From a checkpoint of a small sound classifier.
Model: 11.1M parameters, log mel input, norm layernorm, activation silu, patch size [8, 8], width 256.
Rows from block 3, named by matrix and row number. Rows with one number belong to one neuron. Each number is 500 + 50 x the weight over its row's rms, rounded and kept within 0 to 999. All counts start at 0. Numbers have three digits each. After the name is the row's rms in percent of the matrix's.
# fc1: MLP up (model.blocks.3.mlp.fc1.weight, 1024x256), inputs 0-255
# fc2: MLP down (model.blocks.3.mlp.fc2.weight, 256x1024, transposed), outputs 0-255
fc1.694 101:589473445445494458456589452526458543532455483403542550400504522448451589478547552448516468545554421561482507554561488449587574528523508551559410484437437419539565581515526567544545475492400511481453529471480552537407446443480483439557481618534583430560486573486449537564507458527572486512542519604526497510494568478534514457424565444543580533498513526454623494468514507453512484545420513481620514464542488559533575586497495496549588545488531548494482445485610543612532472437490468543507511528540447480535468490519396563513475470505514495483429514544470403450510423445530488450492529463543474521497507565579487507443465467526430457585522479513513547539359442573473490475474581488518484493505644501526524562577445548517528458549589531474525566494551480513533547520428534
fc2.694 105:528498508496599535473541481452430407451553474489539612533577477510473582517402519422519522486468525501521479617469566462519509428492577526435588503470529457472524526534538442520495416561526461502517550496544493425487477513547455624512455499455554452469502582497613546536503463538507461468450471541392413470460496454508482519539476405527441482540496500455520592439370486526425463554542525590556460491480424433624482509447463381530546405502511507545490551460518534430531487452506497546523481447473574416477566508504518637545463505546467497465455561425419482418454447544449571498558471473507515568435488606510461498522492466514499488550506418480570499436495559592546495513505496540567536540490563518439577556494533443465537466481520512486493440353456462562471545431512398
fc1.695 105:532529424497484589493541502519550471500458454524450426498528431429437603424514475457519447499533470646536482487461480439574549468467470559532475526591538540452419433452529458548488566567505501517572428441509516508465504497535502495567431492504516422511625546525456545559490509579519517551513516483473562452488544568504566516523473479504481581459445517515547574493548468501547555556537422503492538627530468338540522591448458475524413512479597385500437449505426487560542564438501617468424587478533651480536506470532498455487551457468447522466494549517452537548515478507478494518560439438459471496553476527521480504514568542531423541540448491557470523556540495405482405515514490520509428502404494479477585512573397462487555444417580475483483514513552425529567463397543479
fc2.695 098:547493494481471508613493503551527541560490467464515500482481565489399538466451572494494556539551500546545484554451529572425523530539464412444501505440562453489493459376489564484566490474562520442547556387417482521490536473587482501478582489463426527486532506584523517443508608517494474495449393587442482482508479494477515462461519455548604448433479653421474496501494484537527465525553564491499524379456544600488522523579500532511495567490502553474470488520537464450536542445442529473552603484523463533432429530536518515550576485507563492553518491556529432494466539601523478494524518568489498516511488530458511586447569496504435487432502561483589472447434502524422644619411540424560538467481583520509479509428427538499460436464511561588529492385436498441481599440524414
fc1.696 098:535516479424437531349423502506509559490506610515487595418459522513520457497588544546535467439371504556502451511441591556518557532545500513503466525463440531520495520419462570506564526441467579562500486432463448496584535436470487514568534531453424448506473515533551545543489429554472438551518556466445488473532432544524582436530540452484525446463508441548486484543567498527437496454448485466492482495386433428454522546398495579503519603504460513570549483451541592449577475490519415602508441471563598485578419470427528583515460577499484599534470502508434497537448473501391480531449572488584611517415519541569475530577475437545505438497476450491478532529459569510516546524487432503422473626496436432434509556495524576482424504464513509533462495509518537491493544498463449
fc2.696 108:503616453422489542522455544484477428558500510548511578542560433458518530504540431455538466511507496463451586599586570431605494617518498624482497532493548565521530474457555506567482518408425572420592486531541527442480578493459476587466458537464483500459494469561511458456537451480477425474444442600502532507557481493526467511509471525496514535407511418497510507480517497410458413508535552500470525485485480490500412422548518553400445519557496490458518478485489500509414402445506536521502570474541555463507460465447488532570498439525543558469434511431539534475504497448507504508478556498464429523530514443502481575460509412478524526559503550539513490491467570506553498481532455461513393397382600488501321512531422531568519470448344505440572549440458479623494490497563532
fc1.697 096:593579392600559467490478546544454598602532442467485494605483538441489594514571435526503455500516484540395450493443508548531502480532457509498495498453561504466523569571536522529480538518472489542456512547535514454391388501567501557472562570497509488549469356501445440523538505516544536481511495493485568536506520459497524552467573524427545462462564514506511536551471452482506485574543419598550450450619488458496417480395581525393559510446375487544493427398516438472486491480499504485510512557431497589496541440469513520496486547499621568442526471526497501457532486595494545559559465442492522442514568610491511562481542586478526548488532545520512572499558580576420502580470417582496478488435467484488500474510505476513424524598500541520559414452474535466483406524501568
fc2.697 096:611618539363554536489573439493528516449456485502579518451498486503537536455466582552484468452420525494555602500538500419483478569523458469392436449589496451525485548595595520503491464593587476591537554509574460538499386442581515464392558504538483466579493482450559533540577469615439448431506529501450507517446492484468490551545515444531488488513478471512559497488467569422536536586485592478510522472584441601542453481440567476612528567457550532426513607575532507587452525508427504533445618527449512470431528493528433477461412499528497568489442417428548417454513496504537517490520471425470481494600521453467473499516508501495477475484526511569472488530429571497517512505464543522500517479524551521550472463574453514486463508556560448463496482420433559503449554554514550
fc1.698 102:548444527511493543521498521523433452514579480565527530595463463597491498458569396512464367482488435516493519639503487473491447445409572526489501553476508447571488521429515513591484501432507476525464454480488599481517450566517457449501433443506532520503593482462438589455520464447463549418481444420481519493557437589400474532461510474586501512491494554435537477503542548513511533523480550526541530512474436502492574359418546485500495509431506457437559461603510477535527438406460517453515528526415533475510411472484504540451594611572544525501485422520463506442604465495525469438450480519475468489420535510507461416383422490429517512526482498511502501400492422554397476433473534544565520392607514442399517493496500471527529468516521520552581537520449586514414482529450482
fc2.698 101:527517516604548431517578506502448514497455457546407601459463473547472520551510480363534513367514559456442434518506482578536499528538468503546513558562592488528547578503515460466436596397525517518457445536509532496425522495559455543438562527462586475390467493492484565520538501469522487524492547429524513481500488505461438595539473456485479497526532537426450484559636546530411488536464459551558450446460483531420464531384527532482495420518533534511533495481501488425488445482553612528527462479467471498527411545535484469577562524516494455528496544497460506506522418576590657475450474477551408425572475464456515534490496431457502548506489513542517537505543486490584475564491548452566488427524428448412534457546452372468504489506594554454511467435519511574554377579555503
fc1.699 097:489471539449459538480509554606479545483455481407434530481515415527466534497485458453472415502500471494470499507515482519512468458622552506548542428388503489539494525494525528620449461573494575541467482581607447479554485541555541558564533479599459570452476552399437431492463532573477498551479472420544529465499445483558500482491574575399558491540461493540539542445606440453540475451501442513577503443488568443457496465536503532486532506468509564514392446491520515489474521540393545592511447500490496560534490450517480624446415532438441471477515488513488494461470540441466532494487541517485456490381350460533422489481505497565496403524498473407487504453431531500510483394625501455553443411599493450481436564493474526554518443412472496427412497522511520479511524577547597
fc2.699 102:520513498512460450510460491409510490533371477487437493510495434524581410576588486422458565428458421542491565458496479474466530568538625463429551479575436549402489558449457474527466534429436513534491519497428524560567528524456569465556468510515559527442405503494479493515518487499498445454546456620500369594447481541475434454531528598492484446458488602524516477533523497453449439488449577449466510480491451596508543551446535546456539610552445525554508455524524475529426475598546537538599530517466515469457488474536436515532563618518459525484493562503497426421576427582547566494511492455378483519507467532467517418490540491545535450480461519539534561566518551518533524481505453503438516497536390545428602469450463545437534538529505465515524443477391488479501540504390432
fc1.700 102:572502406485440459408508521463524585539519516481527494458548521467601438538537531578489392435495546443426488470518488490460503507519512527507539514490529419503521451491475415479504531557415452498443553520485451457517574420528512504559546445577572491562380434514531453441508541472560527563624492481582456499542449474421519557548518532502422550500538483467493483534545484506428502435444430558515489550553475534515448575511509435580542469512415479452405424518464405593559484491513527546506430449570470520462561479431529511421578365532558558442449466455499425549558450477518534465473459507623527489465548477464497512592541525464513381506565561530407506476580514454554540453498552533527524509553515504526489585449567560508473463483537472455540463529548543530438605564655474
fc2.700 094:506537492469472525519480426475450509451507495460483527479430538440464475481507552518544530491430503405534534583475445552526411538529449524532525520601535515521566507433596546457572569530497478538480397497473417468524501518455473566538449488537506435481434391553470479512591547498560448545490466479505504490537482462598434497487461460510426494521546552518504506464607441420560524432449486421472467492579537500496505540509501535462405597482529455508541521576442476524546520504485569521471522494515528424560563570522593386465475437425594516553461427625483479592532491617496549505420482470523400525508487523434579528506545511465428635586391496516581463424493580442580506550459519545547458520581535598496513410544492546544460600496511528458463464435435537538532431547532463
fc1.701 103:546535541512461540478527439492528442551535498557475455522560528499436464563587468531444502459432510418438444528441473556448472449532545483523521579553383429479452508454559557576554450578510428569540530545513559488505497562442542535556565485483460491509490532596528488421454365512576500454566514561455472482549472541446485481599517421440523482457521460562386518456467547571504434482458520557484517499524614523458442459560524593506540386466546537502507434536553515475553502579428577513516573474452552579553500593487495538526493450545490503471443466456491419442495563459528525485594526496532569454453512453564554507545471470453551511579546439525455497466448455540532591595459548571542405492476533509535453584453386551422559472470390577557499539425534545571521490502453548
fc2.701 096:491465496447470504488558578494611509468537582521542491447459582459584520572568643461582477490530564430554478565566519481594496503583573480529470480523473571462437572497564457499432498573401542505536420427442523601585544609481484590560451445556423430494423584533539571535481470467497548548447496477448488414562551464507474508479552477453467525494451492595613456505447512555540561511584492532533568508464482448525562479464574606428483502539456505537465466572457482513544481488462514484594504525539539468561460526528413408536517510526487508527479578492514554613515471455468406521493543557567485540479481511457492496528581532547498489518446493448552548540494551447507537502522431444462556522531508590525532476382446561564527504526494520434507530529534496547474470663510474
fc1.702 094:413476499477544448509511457576500468605539448592494516447533570489543472575482539540616577476558504430470603543514537609493454482554434514536603601613469524525475571463556523596515492473564463538479463478496549605475461483558413485482431494445521554530574455509513547420484469482380489502491515553566502436447418476531572500562540557521403500496476469535479604504508437538468529544550452510499515502554556559491359585516452486461498443549548537519513537403564472514413464485483526452532514529524453477420555508588611523474491575393476481478555535515479468511519500493463514531578558448536530565465567534575530532483448472468506475443507491518467405550517532566505554461451483499481518499483405443603413475510509439491428395493453518552432461518511586554486592511487519
fc2.702 101:520505508553489580521530483414597464485539474570493519463473531517582494481483547437507552485428471489547612531432554478601481509460532548467480492445442460391533618490499530487486457520562501605533430535455419497497474501473490361540520450570508480485460555513577486482510537428514497498563435461491495530507339478467502486515544528525471533486418537460568604511562433481459402542417426563476536511585528508476534575312522424564469500464513530495576524526553468457555603528485436523495559507526466535469522485523449434546435571503436466558464569399521428466517564511545521485471427475475467493542454531528449414555501496510474565546551491539547524517577488536406508526484464475465466473456481506579525487595477509538504513605623535590527448538527475455560473581578464
fc1.703 097:477543471484477452494520407432510569444507492493447594575497461387511526491484541547514558506447468490506584487523509521383468550533497549497477474482499466475546593526473524500564508445480485475466497515436475533513503540437516496515466529564506450515446542443485609473470564458569494510507554497521437387433447446476553462554493466481480483584395453468497487445512425480525458582540405430488521605558556531605496464443529428530416481506463567523459443493539537517396575493552533412460457443424474595489411522509583474534530535542608578495546521607526472446516467424515556522445507465462565561509521574605569532463518526456509461486477484514574603454511578531569513505396641532500515532488497540463584454563504569431609494451441557415409530477472517467538520466557446
fc2.703 104:452429450531442446529512523591496500492421575477534523456482499459458503501374551492495462618552439510538462438499529472391416447486457519427452567539529496574410520518469542517497488426501531545470579557642448423503519512527429536538488492553462432524536426523454463536538570459466509484469556479466481571500507438535460488425527557575507520541589590496572487538538527422469475490390448504494562503444488492428523568590479490409546536500473445498421526464530422420517448474483498379503509579475456481456398535583491580591439421573490537461469507442491563438467499414552557527508502518390584496454538416488485485461424465434534512511584468547505468463516503443515542481436525460506464578495577453523456535525501457431444524529400539559458497546481493584541413599493505
fc1.704 100:496480423520486522399486467561481486460476500461477441443503504473526517496435440538425458475437481500505505495606483642439504480505510554429453506487497571466448476480523436577397445449429477521524442615461462544403495630557493479523436495476495432515553449556532504478529503588600521514557513411496452489473414528542577501476553446432494536509445512506436445481460479545398529561583454568436549523562511593561482470575420479542599520398521513455509454419521425557444603453490525609463488417475462441550418525523520467470442477502495474501503497527532577399525495482544517500510402490440504493476572586424565496488471532526560455533499532469463544514532407547440453492496447500454550534427490513551491528495385607578570476560510528520434566501492559567560549458543494
fc2.704 095:411517420433507457442531399528567604489494509434544523442477464580545437550440557503474414507545487526491565591588449476478534512548520563417474484539540499570500579452509424487468492451449496434475489448443516528557505467415488519515556512555469512416477529517443522526484560511588566499507467510491428534578433516497485543442457463543570548459472448507489505442437631528545580517548505432466476522478517504428313499530454552609413563499425488530642476564453593523531482495544522456552507542522519573442541485560405482514472466422529468553500532468512518566379476576477432501474554550428409441471515501452446515534497528541517490502494383496574434491546534542507519477500510498462474539516523494476554540428516525560466456427577451464450372519488431505417505477477440
fc1.705 091:506492542476523547524497597484469528543459530470489501532571595473591613509494563493458556545542491502518505520526556542487460528513460506562515552446416506427499477451467499599460477420475461454338601562473496487464544504510500638503523515409495536510523443484434465559451395553490483493514483520536568454450532468538480444438483532569536572559441434544518437484492473562493543564507530511449438432544573466478523469515545482458484556464470548447474461496506528496497511518538391616434491504549530548554424487539605511515500459508427531606404591508395426531477609414450510559509475551578468455432572574521435596555566508631452448545409443475439484480510485506540491475536586469433569521489483524515515507572475536587504490572452504420441531508445565573494540494481499
fc2.705 102:507584408478438468496460385477521494434503433482551525562600523518483525544530528550577570539499591416584594532437463607509498488444408484533559507499441496450457515537509461518454436519468425634543522595526476567585538527402529519512411475516531511516518460552484501436552565564551505455490528435436526494512444441534465495518471495573471556456534402517599426467521536441504481459557548470473424518512472406578462531519513546540537563516501487556453508496511390581470501508490554422474468524536588577440518527432399518489457487508493619532609546458543546532463606555391500473533558469464382488482470516480527485465529512584550494423506555549491502554520585480608577479445483438524542520480507435455503481475504588474533579455467504495560552475536515474519499586531492
fc1.706 100:381521479479467452472459507582552409525502396505490495569547460456445475479507459560566587479478537521476554465436533594498471487515438469481437417414417481515566542491502436435459550488527554407565518642558562515558441496527560491524471471489494581413412535470473508482503493475500543482460572444479574478440456604472504476479562437487525459470544499494587464420454535506443453440498381474587475520458502489486525606514496528549526522489447474592403466415539454532539365563450560545479511383492506441530476538479474401496513521499547469569569576484486448533539515454500488504442442504573485468517444549469475532478528415512531484493489559563535593470522576486491515395457476474523481416526409463501549500530494451512539564462550520415563554433562562478576603558568486
fc2.706 099:484525556552531507546605512530535543518408478548486519511467540427524566504510456404468531426536550469579437519530579513393516448482470506587553518592498472407523574554527458493511496445591504481525502485477497522447487543494578437435505499495498457436504537500511595511554585502451527498469547556571513472504582530473533486503551481579546452565467467376475410521550553508473474549445573429472465497538523553432493540528492480554562530544559544506551556504545500468474516542528428591580505552553596583526493475534487442467478490452515461451429495489533426340482481465500538549466465548534472506590560448552547488529570457578491423614479515488548379426493497416520495522519487524532495518521529537537481537533456425516605504551509621608501422601392554518405525559411527
fc1.707 097:547381482481451546450488596549440485563485502460479482489476519518484447520624520546434480484507519525435497483515484534417478536514503538453479484404436496522410497442508534464379439515437557545511486438558508469486401476584492517471548548534547513532514516495441515485544516530478459498384486481569454453475549483489483503434425513513536486478514571460475540565468542427379542516542585432406561503597504482481412554466565499571562535456467446519566448544493595540529427481526506531541437567528529394500433503463515484479519438508508572432535492374493483454511514521596470530581459474458464511482538562518576388585583533482416466433472603518409536618475486471517418444516485399451423512408432569463541563534566471501475461440517510405482490412475494455571538513488484
fc2.707 103:540479494471581459455481519470549508468472526468530453521496525553382524474410462595519493520529483527529510423647586543579488488507531491589502536534564549473542524564538636516469525607399516499573497436448429540415479532515394592532528524550391480568531496540448420589512476528489454514461534544582511534565461509539513513428559572525452510532478415505444391538427489536583422444489510524531549481508440483503576506533535506486496479488492567476504507470545509392538506564589434528450505461543470487441497579478402464508506440549510488487530498408489525463469382522468556539497614427481553510484487478513575505546560468426560523399505531421491478516493500437409489508523513546471623449468537495437437442465448558478493460517531465462562570449496481424569437600466539
fc1.708 101:476473510507415566427514631552572567547478549572449580466562564443465510465509514439535548457536447540458524571492450507445612523578522487444498471475431609494554497505450507493513495516548472506538562430526476500507436495556485499447428472568470639502526456451496500541492509532531616543431571382417481475569468597495588532490497421518515453533509523434472493612532495516421526462499478563502496451397506491540522565466555477434395582526507543535461404556546508571523545416414447518422504544501460446428577475555500454513565511470521595436471512443525531515412474569576534464455445490588510430480545504424497531506460426551542453475387471554477601454517508517538459544541568505499444505468564521433469526543436578554533491487498422455452493534500429496474513545549522
fc2.708 105:493490576514564515507513469495505495503500510459516488494484539498428532516577432588446528477494619568390527556479529470483423527564531420516463478448439550462526478482481446466453444554512585553521506475389367480545473439502537482435531472575490538504489553476388549565528497430495409417524502513437444611469455477512602597451519432528521425508478507525388557519533516425496572512476595420484429514467544439429480509516472491514533410452418534530535451535490537484543511490435512529488503454407527471434540433580538453326521576528554477510582419459449480538496554554522580440494501576474452554452501479506451493456539414549552551535546462468522551435497437407488548516501498456501466556424450446574443521456539469522488494508454578444528552407457525446511584525482418
fc1.709 100:450507458541543552464418617477558503481591450518549457462546527548451450499600494533440473477517543581504389494532467458551512487512457493484504428438480434543504524465522512546541557476454545450529479577479475498467501557446540567455453532503463520413515559536501561545466485558418469436547611383541518500544539527561450451459513486495533510500573399518385464483521423463427465441471477411512589518523516481510533502502403484516497376515521538504552436509477576546378417593476435535490506556494545529485485615525563524548529560391566465536414492547513594507442504525490468479455399560484478544491515538463517545458567526480501541414535562420420509527498547524584540431485478475539433537454529530501545412545463608455555596537528468506564595409454552510502411463515518
fc2.709 096:479486643494552503465504428445454522608523487552475510454469493437473466560536541419492520472510480495579418457392525541521416514477595451523485522547526461527394487452487540543487519497507452409499419507507420494451484524509485539537485488546465449518585574498524572512536492439502427506468546572504520526484543505511575545601502506555446490449596493530508539507509444593423553557527427516391585487542533568526519460493399470538534500551412455622479465549543486475473515521451480521481545473473464447578495563545540508508439435458515540511615499581467484370471609488556492505496606484480495600472562552546481525439398520399531462515520447507521461537366538576483469431431540473424433538445489488416470496521460491461474492556520537449426448568431418479505410501516443
fc1.710 105:473531488547519491566476508554437416488446424453413560499477490503502546561507575516469505544597535485533491505525511446438582512464458558509541515571540528512652530431505469543514571474420459468546453508468446461557460438486464493416494458471552526481601513605480379453530515508458558513481507457530528521496520409533485512447503483527425405437508495368573416562470453551508440590442565501429558575555426535501541506518519518454489525478507539514467470536484535427434439496517495579526547664541585458519470426526551474562493487478482448434569541484409501415558465515583563535531436519390481506465501443546520481485448426452483514508509519530589442448484513480454550483466474506518591354504478434497460552501508438468462585581523477479515427455524509533473500572442365
fc2.710 095:526565515506553457507496552554461539519524519522483448489502556559424515501481480563461520508563528516444571444579530494521515479529491508552457576478626467483464523398467429448479470481483523566557448537481503497546453452535519446545454492483465543521496572511494524546469539580507487436460570510471548587503552452512403558479512522473532502407446607575497489533456490545561525607517428530444455501583510541462572523595513563513390385504519427536507588517475463536553455610545550454444546442461502549536548549439581532442483482559470461542505431543484482413500504515482413520554504454531568490481621476467485464401503565460432423416555527663442560475501411549517467448530453480638383464489498470479576484542546397502520491480439531462418466490599454563481492517495539
fc1.711 100:453529391532495578406583544510465516494569477487506549567468451455429477450430488467507385497417532453542511472530518508457515459584525484513450538500490517539540559528522412537565510515586495474486493527552430561519511414508514490553596415514513508550462527564471427494492571477549502525421517504515521531495484541498530601389468515432518395521484549466691473478488490495484542552478514466543473533449523508485501484506528488510511430533522470457587423471648501482478502532448503487542468486523468551438493484404461589589392426455498484510488441498490530437552349424492526501500497452533502486533514577468566476569438451421553558472510456587594427534555547459504553456462589607483447564525572572490531510440527412444521413465611542508512480482544561523517457450439460
fc2.711 103:425459463496473544536567515640491498456526469500552522556476534452570543590513582570435561540481483520578595579504508497439523537498492513505545433539493436540446525447503547389483519571503526533492526470603462484453507416531427498543520540522463531549458505450576419503524520554522442515512568489577462510536522510485424405400512527492484504437420523511459544440449535586574486434514437484494435590442440516502466495582392554547572571427570551509508461469480557441442474546579555462431448498527412563382504460548538464511534520532469529504531563505422490421480518473432526471570581519492550499574522383533533556557494397463517471485535428497545608522460486488453538512460470513549448537557480495461543389560494523537412428519443587478479500430467519423530477420401487
fc1.712 098:475503419529533444508523477613492467499521464601463544449442486483531571505529512542464448470438480500507539577553525538557412506472462564489455483463515454543524524519538511503521478470393436555484446465458600485550450558452436517490523503426506479458489472512495512488452396493523491507557501514518543641531595457527487508557534495416563480504540453371505512484520512525521418442514523481443463434531535576504471514526643587455529515289434496476560530581554518536454531511510460470491447483559518455464379488500530552517505476509499457478545491548479467464545481460516473467481470554593471426507506440470547460475462620521500544461449558386604564551566452533586490443539545440457495460555501474449424508470506467534613526596668470505510530508591434529425515486523461
fc2.712 106:622539454526461535421585502510492571347439482538478489460486507514570465494513426530478581480523478493561448481567543491612460557516438468506504543480575459563534538420513549567543603474466476473526522553538500503492466479386358489501557415577571451510577559480522508507596604548468498443477503586369536497493467566364549433525480420462461516538483541433534587509509523476444514528557521529403533492449461525540513494473593395446438513451529444476472445491517513504494513507547602435529500522565506578557439504550476532408486458501524492464470507488508498519441468501560487604504493590462498469454471499537495525424471579494460479532566516464534598531497520508478497484444563445529511406552493467532493422535501466545466503525498508421457375532483565632459492480555455
fc1.713 108:526520553541444492550458480581522569523500548527400460529512516491566503552509437561487470507476499550623504590478495509483553538437493528456463550461413425591561567536500504465546452549560563468577545442465459444426579489513483552481451550495516503482460533450456456440548469543526394566407543514445524521455453434442538550505509412527555489558564466534436486449582516459433480474509506554566443488515581509463614458505569476572454488570556512554442472476371449534537502492541505460577446543482474478470507457523403460366497443412471467498416553438522580467494608505488504491437598526486527496432508541444586546520465434534507558444502501594575587488544493555490546526412443457493590536520547554551533532526466612446460518492597571543501548459529487569583533516553483
fc2.713 102:567482423502530497432422512521470453453515460509466432512417499466505490564546495505450485505504503447529494586560505504491490475620521500577436453513503509597433558481521597497577403475532488429504480479568431548483504558550572454474430482499413492436499559409543487437486489434458534477392503506436421474434455529459556511581494362415536643521472485523444543534503499515518513436440531542506479531506507504531540420509496530600515546493439504464571443484452596533523501496500524522517554488559491443503509556473480454534579545496537581467431535418535499474456544490413531469543395536600445478508542462492575559474520559539479550567637556609564545488501497525634503611527485432536542558474460474486476508452501438584409578445525467489541503593458465490556551544582487
fc1.714 107:528494510441488452571532502580563463410638472476512445509534568540547504528410541488447488409497583573590603421505527562487575490433431464514468522467508497482523381607580501533445555477536503462403553644492477399478523483489508510470507458531468474457543513577601412490563422542499467529393452509539443508451464494471517541525512444450595541470638617526469534568570525432452557518524510487553465515481473502476478515552536535474536524480458548490432520489556564514498444430485473540610574490523523573524524475497504542515641498553487424536478505584482443430532468526504529482437487514480493557460508483530446525513490515503524390575544488553567516553389454517529609546436529504458580510491428443495418525457501511496545512488437455486552479460484572541427489542547505
fc2.714 095:466490474537503494434537566585543470578570569433527518495466376415410499542568609461430477450539516450574463491441602467490431528504545539453515483466519469472456457436439434457538510525511583480485462452455425423489454527455496488570518521498475467414491498446478483487488436441451506465549478490555514464451497563551500610441477435517471580517449455378552489575458552458440477538589461567475464535411512403478645498602528505475459434531496519434483470442475461534483501491578462429502505519544532526480527483556456526501501535419519512484597545516516537493520476616553502440431366578478463444563425451547482467416510447459563472573480572433521567473504558523490426467477527482514532506504398466451557538475539470541414560397553511462530518467499519523523441525628530
fc1.715 104:467534504519440502492549503458482546502506412502497495566612558425520615492509567464493535472441555515553532492485528504485447488532549637474555501502471528516529497457507489382462477430444536494452444510563419465486426496584563524471468519540554474486611541401519445479490479553500439430554501502485559530525502543504475550541580412518515425517514472502553527430491552504472513525497465533477473439476487495452430441495527510454514542433436589507568506494520497469446584451428546584550501340516530544438514514567499563451466500458392491519609474557542500502395503454458530538421437500568455547506468483541540533552551571502483542500354447456587434615440552556488442460489441456542542539492356558502508444439463533548568538508593556509456458500513522527354437530532465
fc2.715 096:471549494527508492531507527504527453402494445504526473538461433472508477416475480497402499437590575482447479509421512502536514457454457539510558481496608525545552494429460533548494513506580525500608550465494548474341394517514457452533603538518540447470520460599482448491551490523513447483485537582482530533515551509432487472502483513469459547528624499564584558529480556377507505576447495509563542604537497454421488435546490499528553514480606497502445586473441536533480436467479516576528454497473510515442405572510427494496485466467576471478450435489501493531537422446491566470510546458495495521444522436445588493457607640612467440518570404495559540476595482427453587478516458468517522413471514409479493462404532433452564530570551577508441505475479406546510481495501453
fc1.716 098:400559463586418461538476514444562497592436499525493410497429526513541515533498564530503464400492423553538545564506472527544521477498563482515504480487536449572589482408487516500550496563532533575467489476643501527506545497464512487583477492534444485429539540526409598476500538543488458565571497438549514400474406484450521509525599451494564561519509533549532517520518518558461464604442495464560466507452456538561531552447486417466485536424550490562515437513491433609434488533516488541579469515447519507545410503485507406424503512469496416469528539463555471377630524469469494514566502490493544513471529565461497458536542498479531405436547479482497483549547564537437508554628524532528598463530417450408459572487560429436484556477526521455512575598468446515451597424441540
fc2.716 098:440526561516569418419507496463424515532517564600538558454495444516464445446495578559493495500592537464475514515490458517483443489483443500576563605574545430542536425426563472479485527431514430425530500498474578448503512465449506449502517556419555529506546444447424527506496572525503495609530434500542496515521450545456462500413559512492532470577505437512522527529488478605504561448587501516539494503489478512450474468598531603436532535449564561431539444539498547464546475435424588582473559498521466406482402525499499575497626521534407573444433595485548544504551451637528436496456592570490542463482498524628508490517451473466503465507473452444457537481480505529474496559490483455514544496600431520531544467433518571460516587421463449441527520461565531577522547420591498
fc1.717 096:583533544510511384535460472475531530523539446539380485504574517474441498436489524575439495457560457490506463487563538459542460470594376534542377519502501526530515492446450541548475490520523506506491552460443462518466539551566455512511578452517493621515526531508520441552524518542578459538466597489509509519500500500510549433522534406458523531593492532548492546438460508516578535457436519439467515483599394572516494428485495530432481581428547444473612488498521477393434481594427406447526512548509469495521458517451562509580531495473493449548532503445523464475551573450600480441515495454499557504543580467457516515463436415396526569525479448513470528528420467579528504561508527472543476436548518494511492517428484418464478611515417566561452546593501361416462399540557571
fc2.717 095:472530524546389548518476438524569406531567486501398511487474496499482468535474516421548441501489457557491403572534537474475518532399526408482486493517512540638521527497474490526428465472485554503479544492486558550600540477502602512563507435475493522581526355392371600489561449528567535589504443453506443521435396556467505523451509463518506564500467469574554479509480498490521483528494543505390527438381412512490543480455472469491465466542509506531524476534451506557490358470504488428448463523440472570483526531554453463423520485465512515475527426495429399525593584506459508584477564527466531402531510473544470400519491526542563611519524486469533481519522482551523478461505522548484523408503629445418488490555503501526593517534444511619501477586550493514532542509504558
fc1.718 097:505434597533517391448470515455432544460435427469507544504514511474456417472509482486400527463578578490447538398345532493464531527449448560494612506540522563437508564420520580510496482482459489585470501484565456613601474535507516471396546513457465529475501506507589474516508509532501497482500478556502436555499464648458530515560473493472511481454516575489508523577542456520368524407481551479418494577497539459568534448504548521444461494430401590465601457537519477522570462533477525517487534549465459572482553528543496397563501528475513590478468463559440495526510532476527510520468479504495515462506498413447517529508468493553517427453513552502470496458503595529502527589485430594512480433495507485484470559460496500607461521558527505539438425572433470437452438390527345
fc2.718 098:591457594443491513519551572461428520488509457493466449548390520532554571522475504511485554511481437563409522482479473427415498493517458466470523534443507562521484478474478476472519481430511560524476547458586513541487546488468559459461464444560533451488587518507566500493571483516527580482473491530390579367531569522467509410465461396589495487442471547441460554472502468494561458489518363392587451504533536547509507430437531562547511478564537521470487507470506445394419627423447588468431472391500472533436517513448491446559598556576381452467459462532524500474521465573470564497519462397545510603495504520499470505525471514429497443540513522527504414458398458417472452540528539433504500494462526534393478429565505505516457543521436419476539453471498448569502426532469551
fc1.719 097:545462603523535547515506586481602557497526433519530395495523539553515524537538545621569510515518492554530543517450549468480556393495432460527388373545528553477457528485525459410508543536421493479593531524482486606505511592534533544462529467450478491471442562499464550507501489587438494419477482497572514496460530582488455580513564431530509501489577402529562576514429403521572466450500542522477534448521469469524513523556629519411520534458460580511495436454494534425543474556491481472541529500505429453554509585463508534482417536529512499541624437530470517600477409421519564493461396504473553481483512510480523501498524552452589480531452554461436514545453527525552578495592511576501491491394460528440440484533525448564504454485580466490438549564471438449507504618528572
fc2.719 097:468619421467468482461486471584470508509541526496487485517552503567444549432465552511671376433428415438473417506598419479437509389418552515451561480493496500433498485429401490458507452455549512540443542511453516564506444501470427456449536461500461450537537547551527472487445425444557463532502419532480511489388445517495522487505512530563572484526451485557473567511488524494532505486553504542495512538489483442487420435534480493458509489505446463450509546513531506441495595572518474507471540518540575521636509558364575469498512576498525617428519511553515594518459561494525448473515532442523460426487546467542453518467502635522514402474464492453549464517558477593621572449474441471530578456516499514487512494537474536426562495428528442479581470516549391455542471441531541
fc1.720 107:442460508447605588490598464430541483424479514508460460523519493605562470444505470433489523524482465473502527492436519508557521422444534518505378546592377500485506439559479536539525482427428503521542560504539436494516483563530610462446560524467507496435579536507479474527474434533594458555582550467518421506543497522462542560479464490576526555514558520465503445492547457458456477438502528528442551447466510456515554490619566529451525516508532526507546464432478469508560495583496431496539476432486511481384504483535658510592574604535495470506514515548543500463430538594572490493462593466472408520415448476580495543520557396494457498440542516448468517620531460509415542564498515532448519561509531607520447458459549459554468496465529504370430556437512443494480477473410449
fc2.720 097:573515499550500425590515576493434527538498499440482465556451526443454422425513532571466454482514573443533497510501539583433457567550525477578567514469550454489491529554480492429507597523441497533513530479587536454518522559446448513483576427506455438525455470479528598570509501453587525559387494534449509462466508561544526522563398498544508473484443499458494374576485485415364446474567561443473529380472425521480471484463479540494513532441428442498544497408552544518475585505555537395544408389494474487513506510554556418457516465495508545562410463463425537513547497473434452521573559529459424511446514558546518413534423559465519467485499534547607529452463566516500420525547439539476498492554532484450571484436527530567413507583546523525520501488490462480396571453592521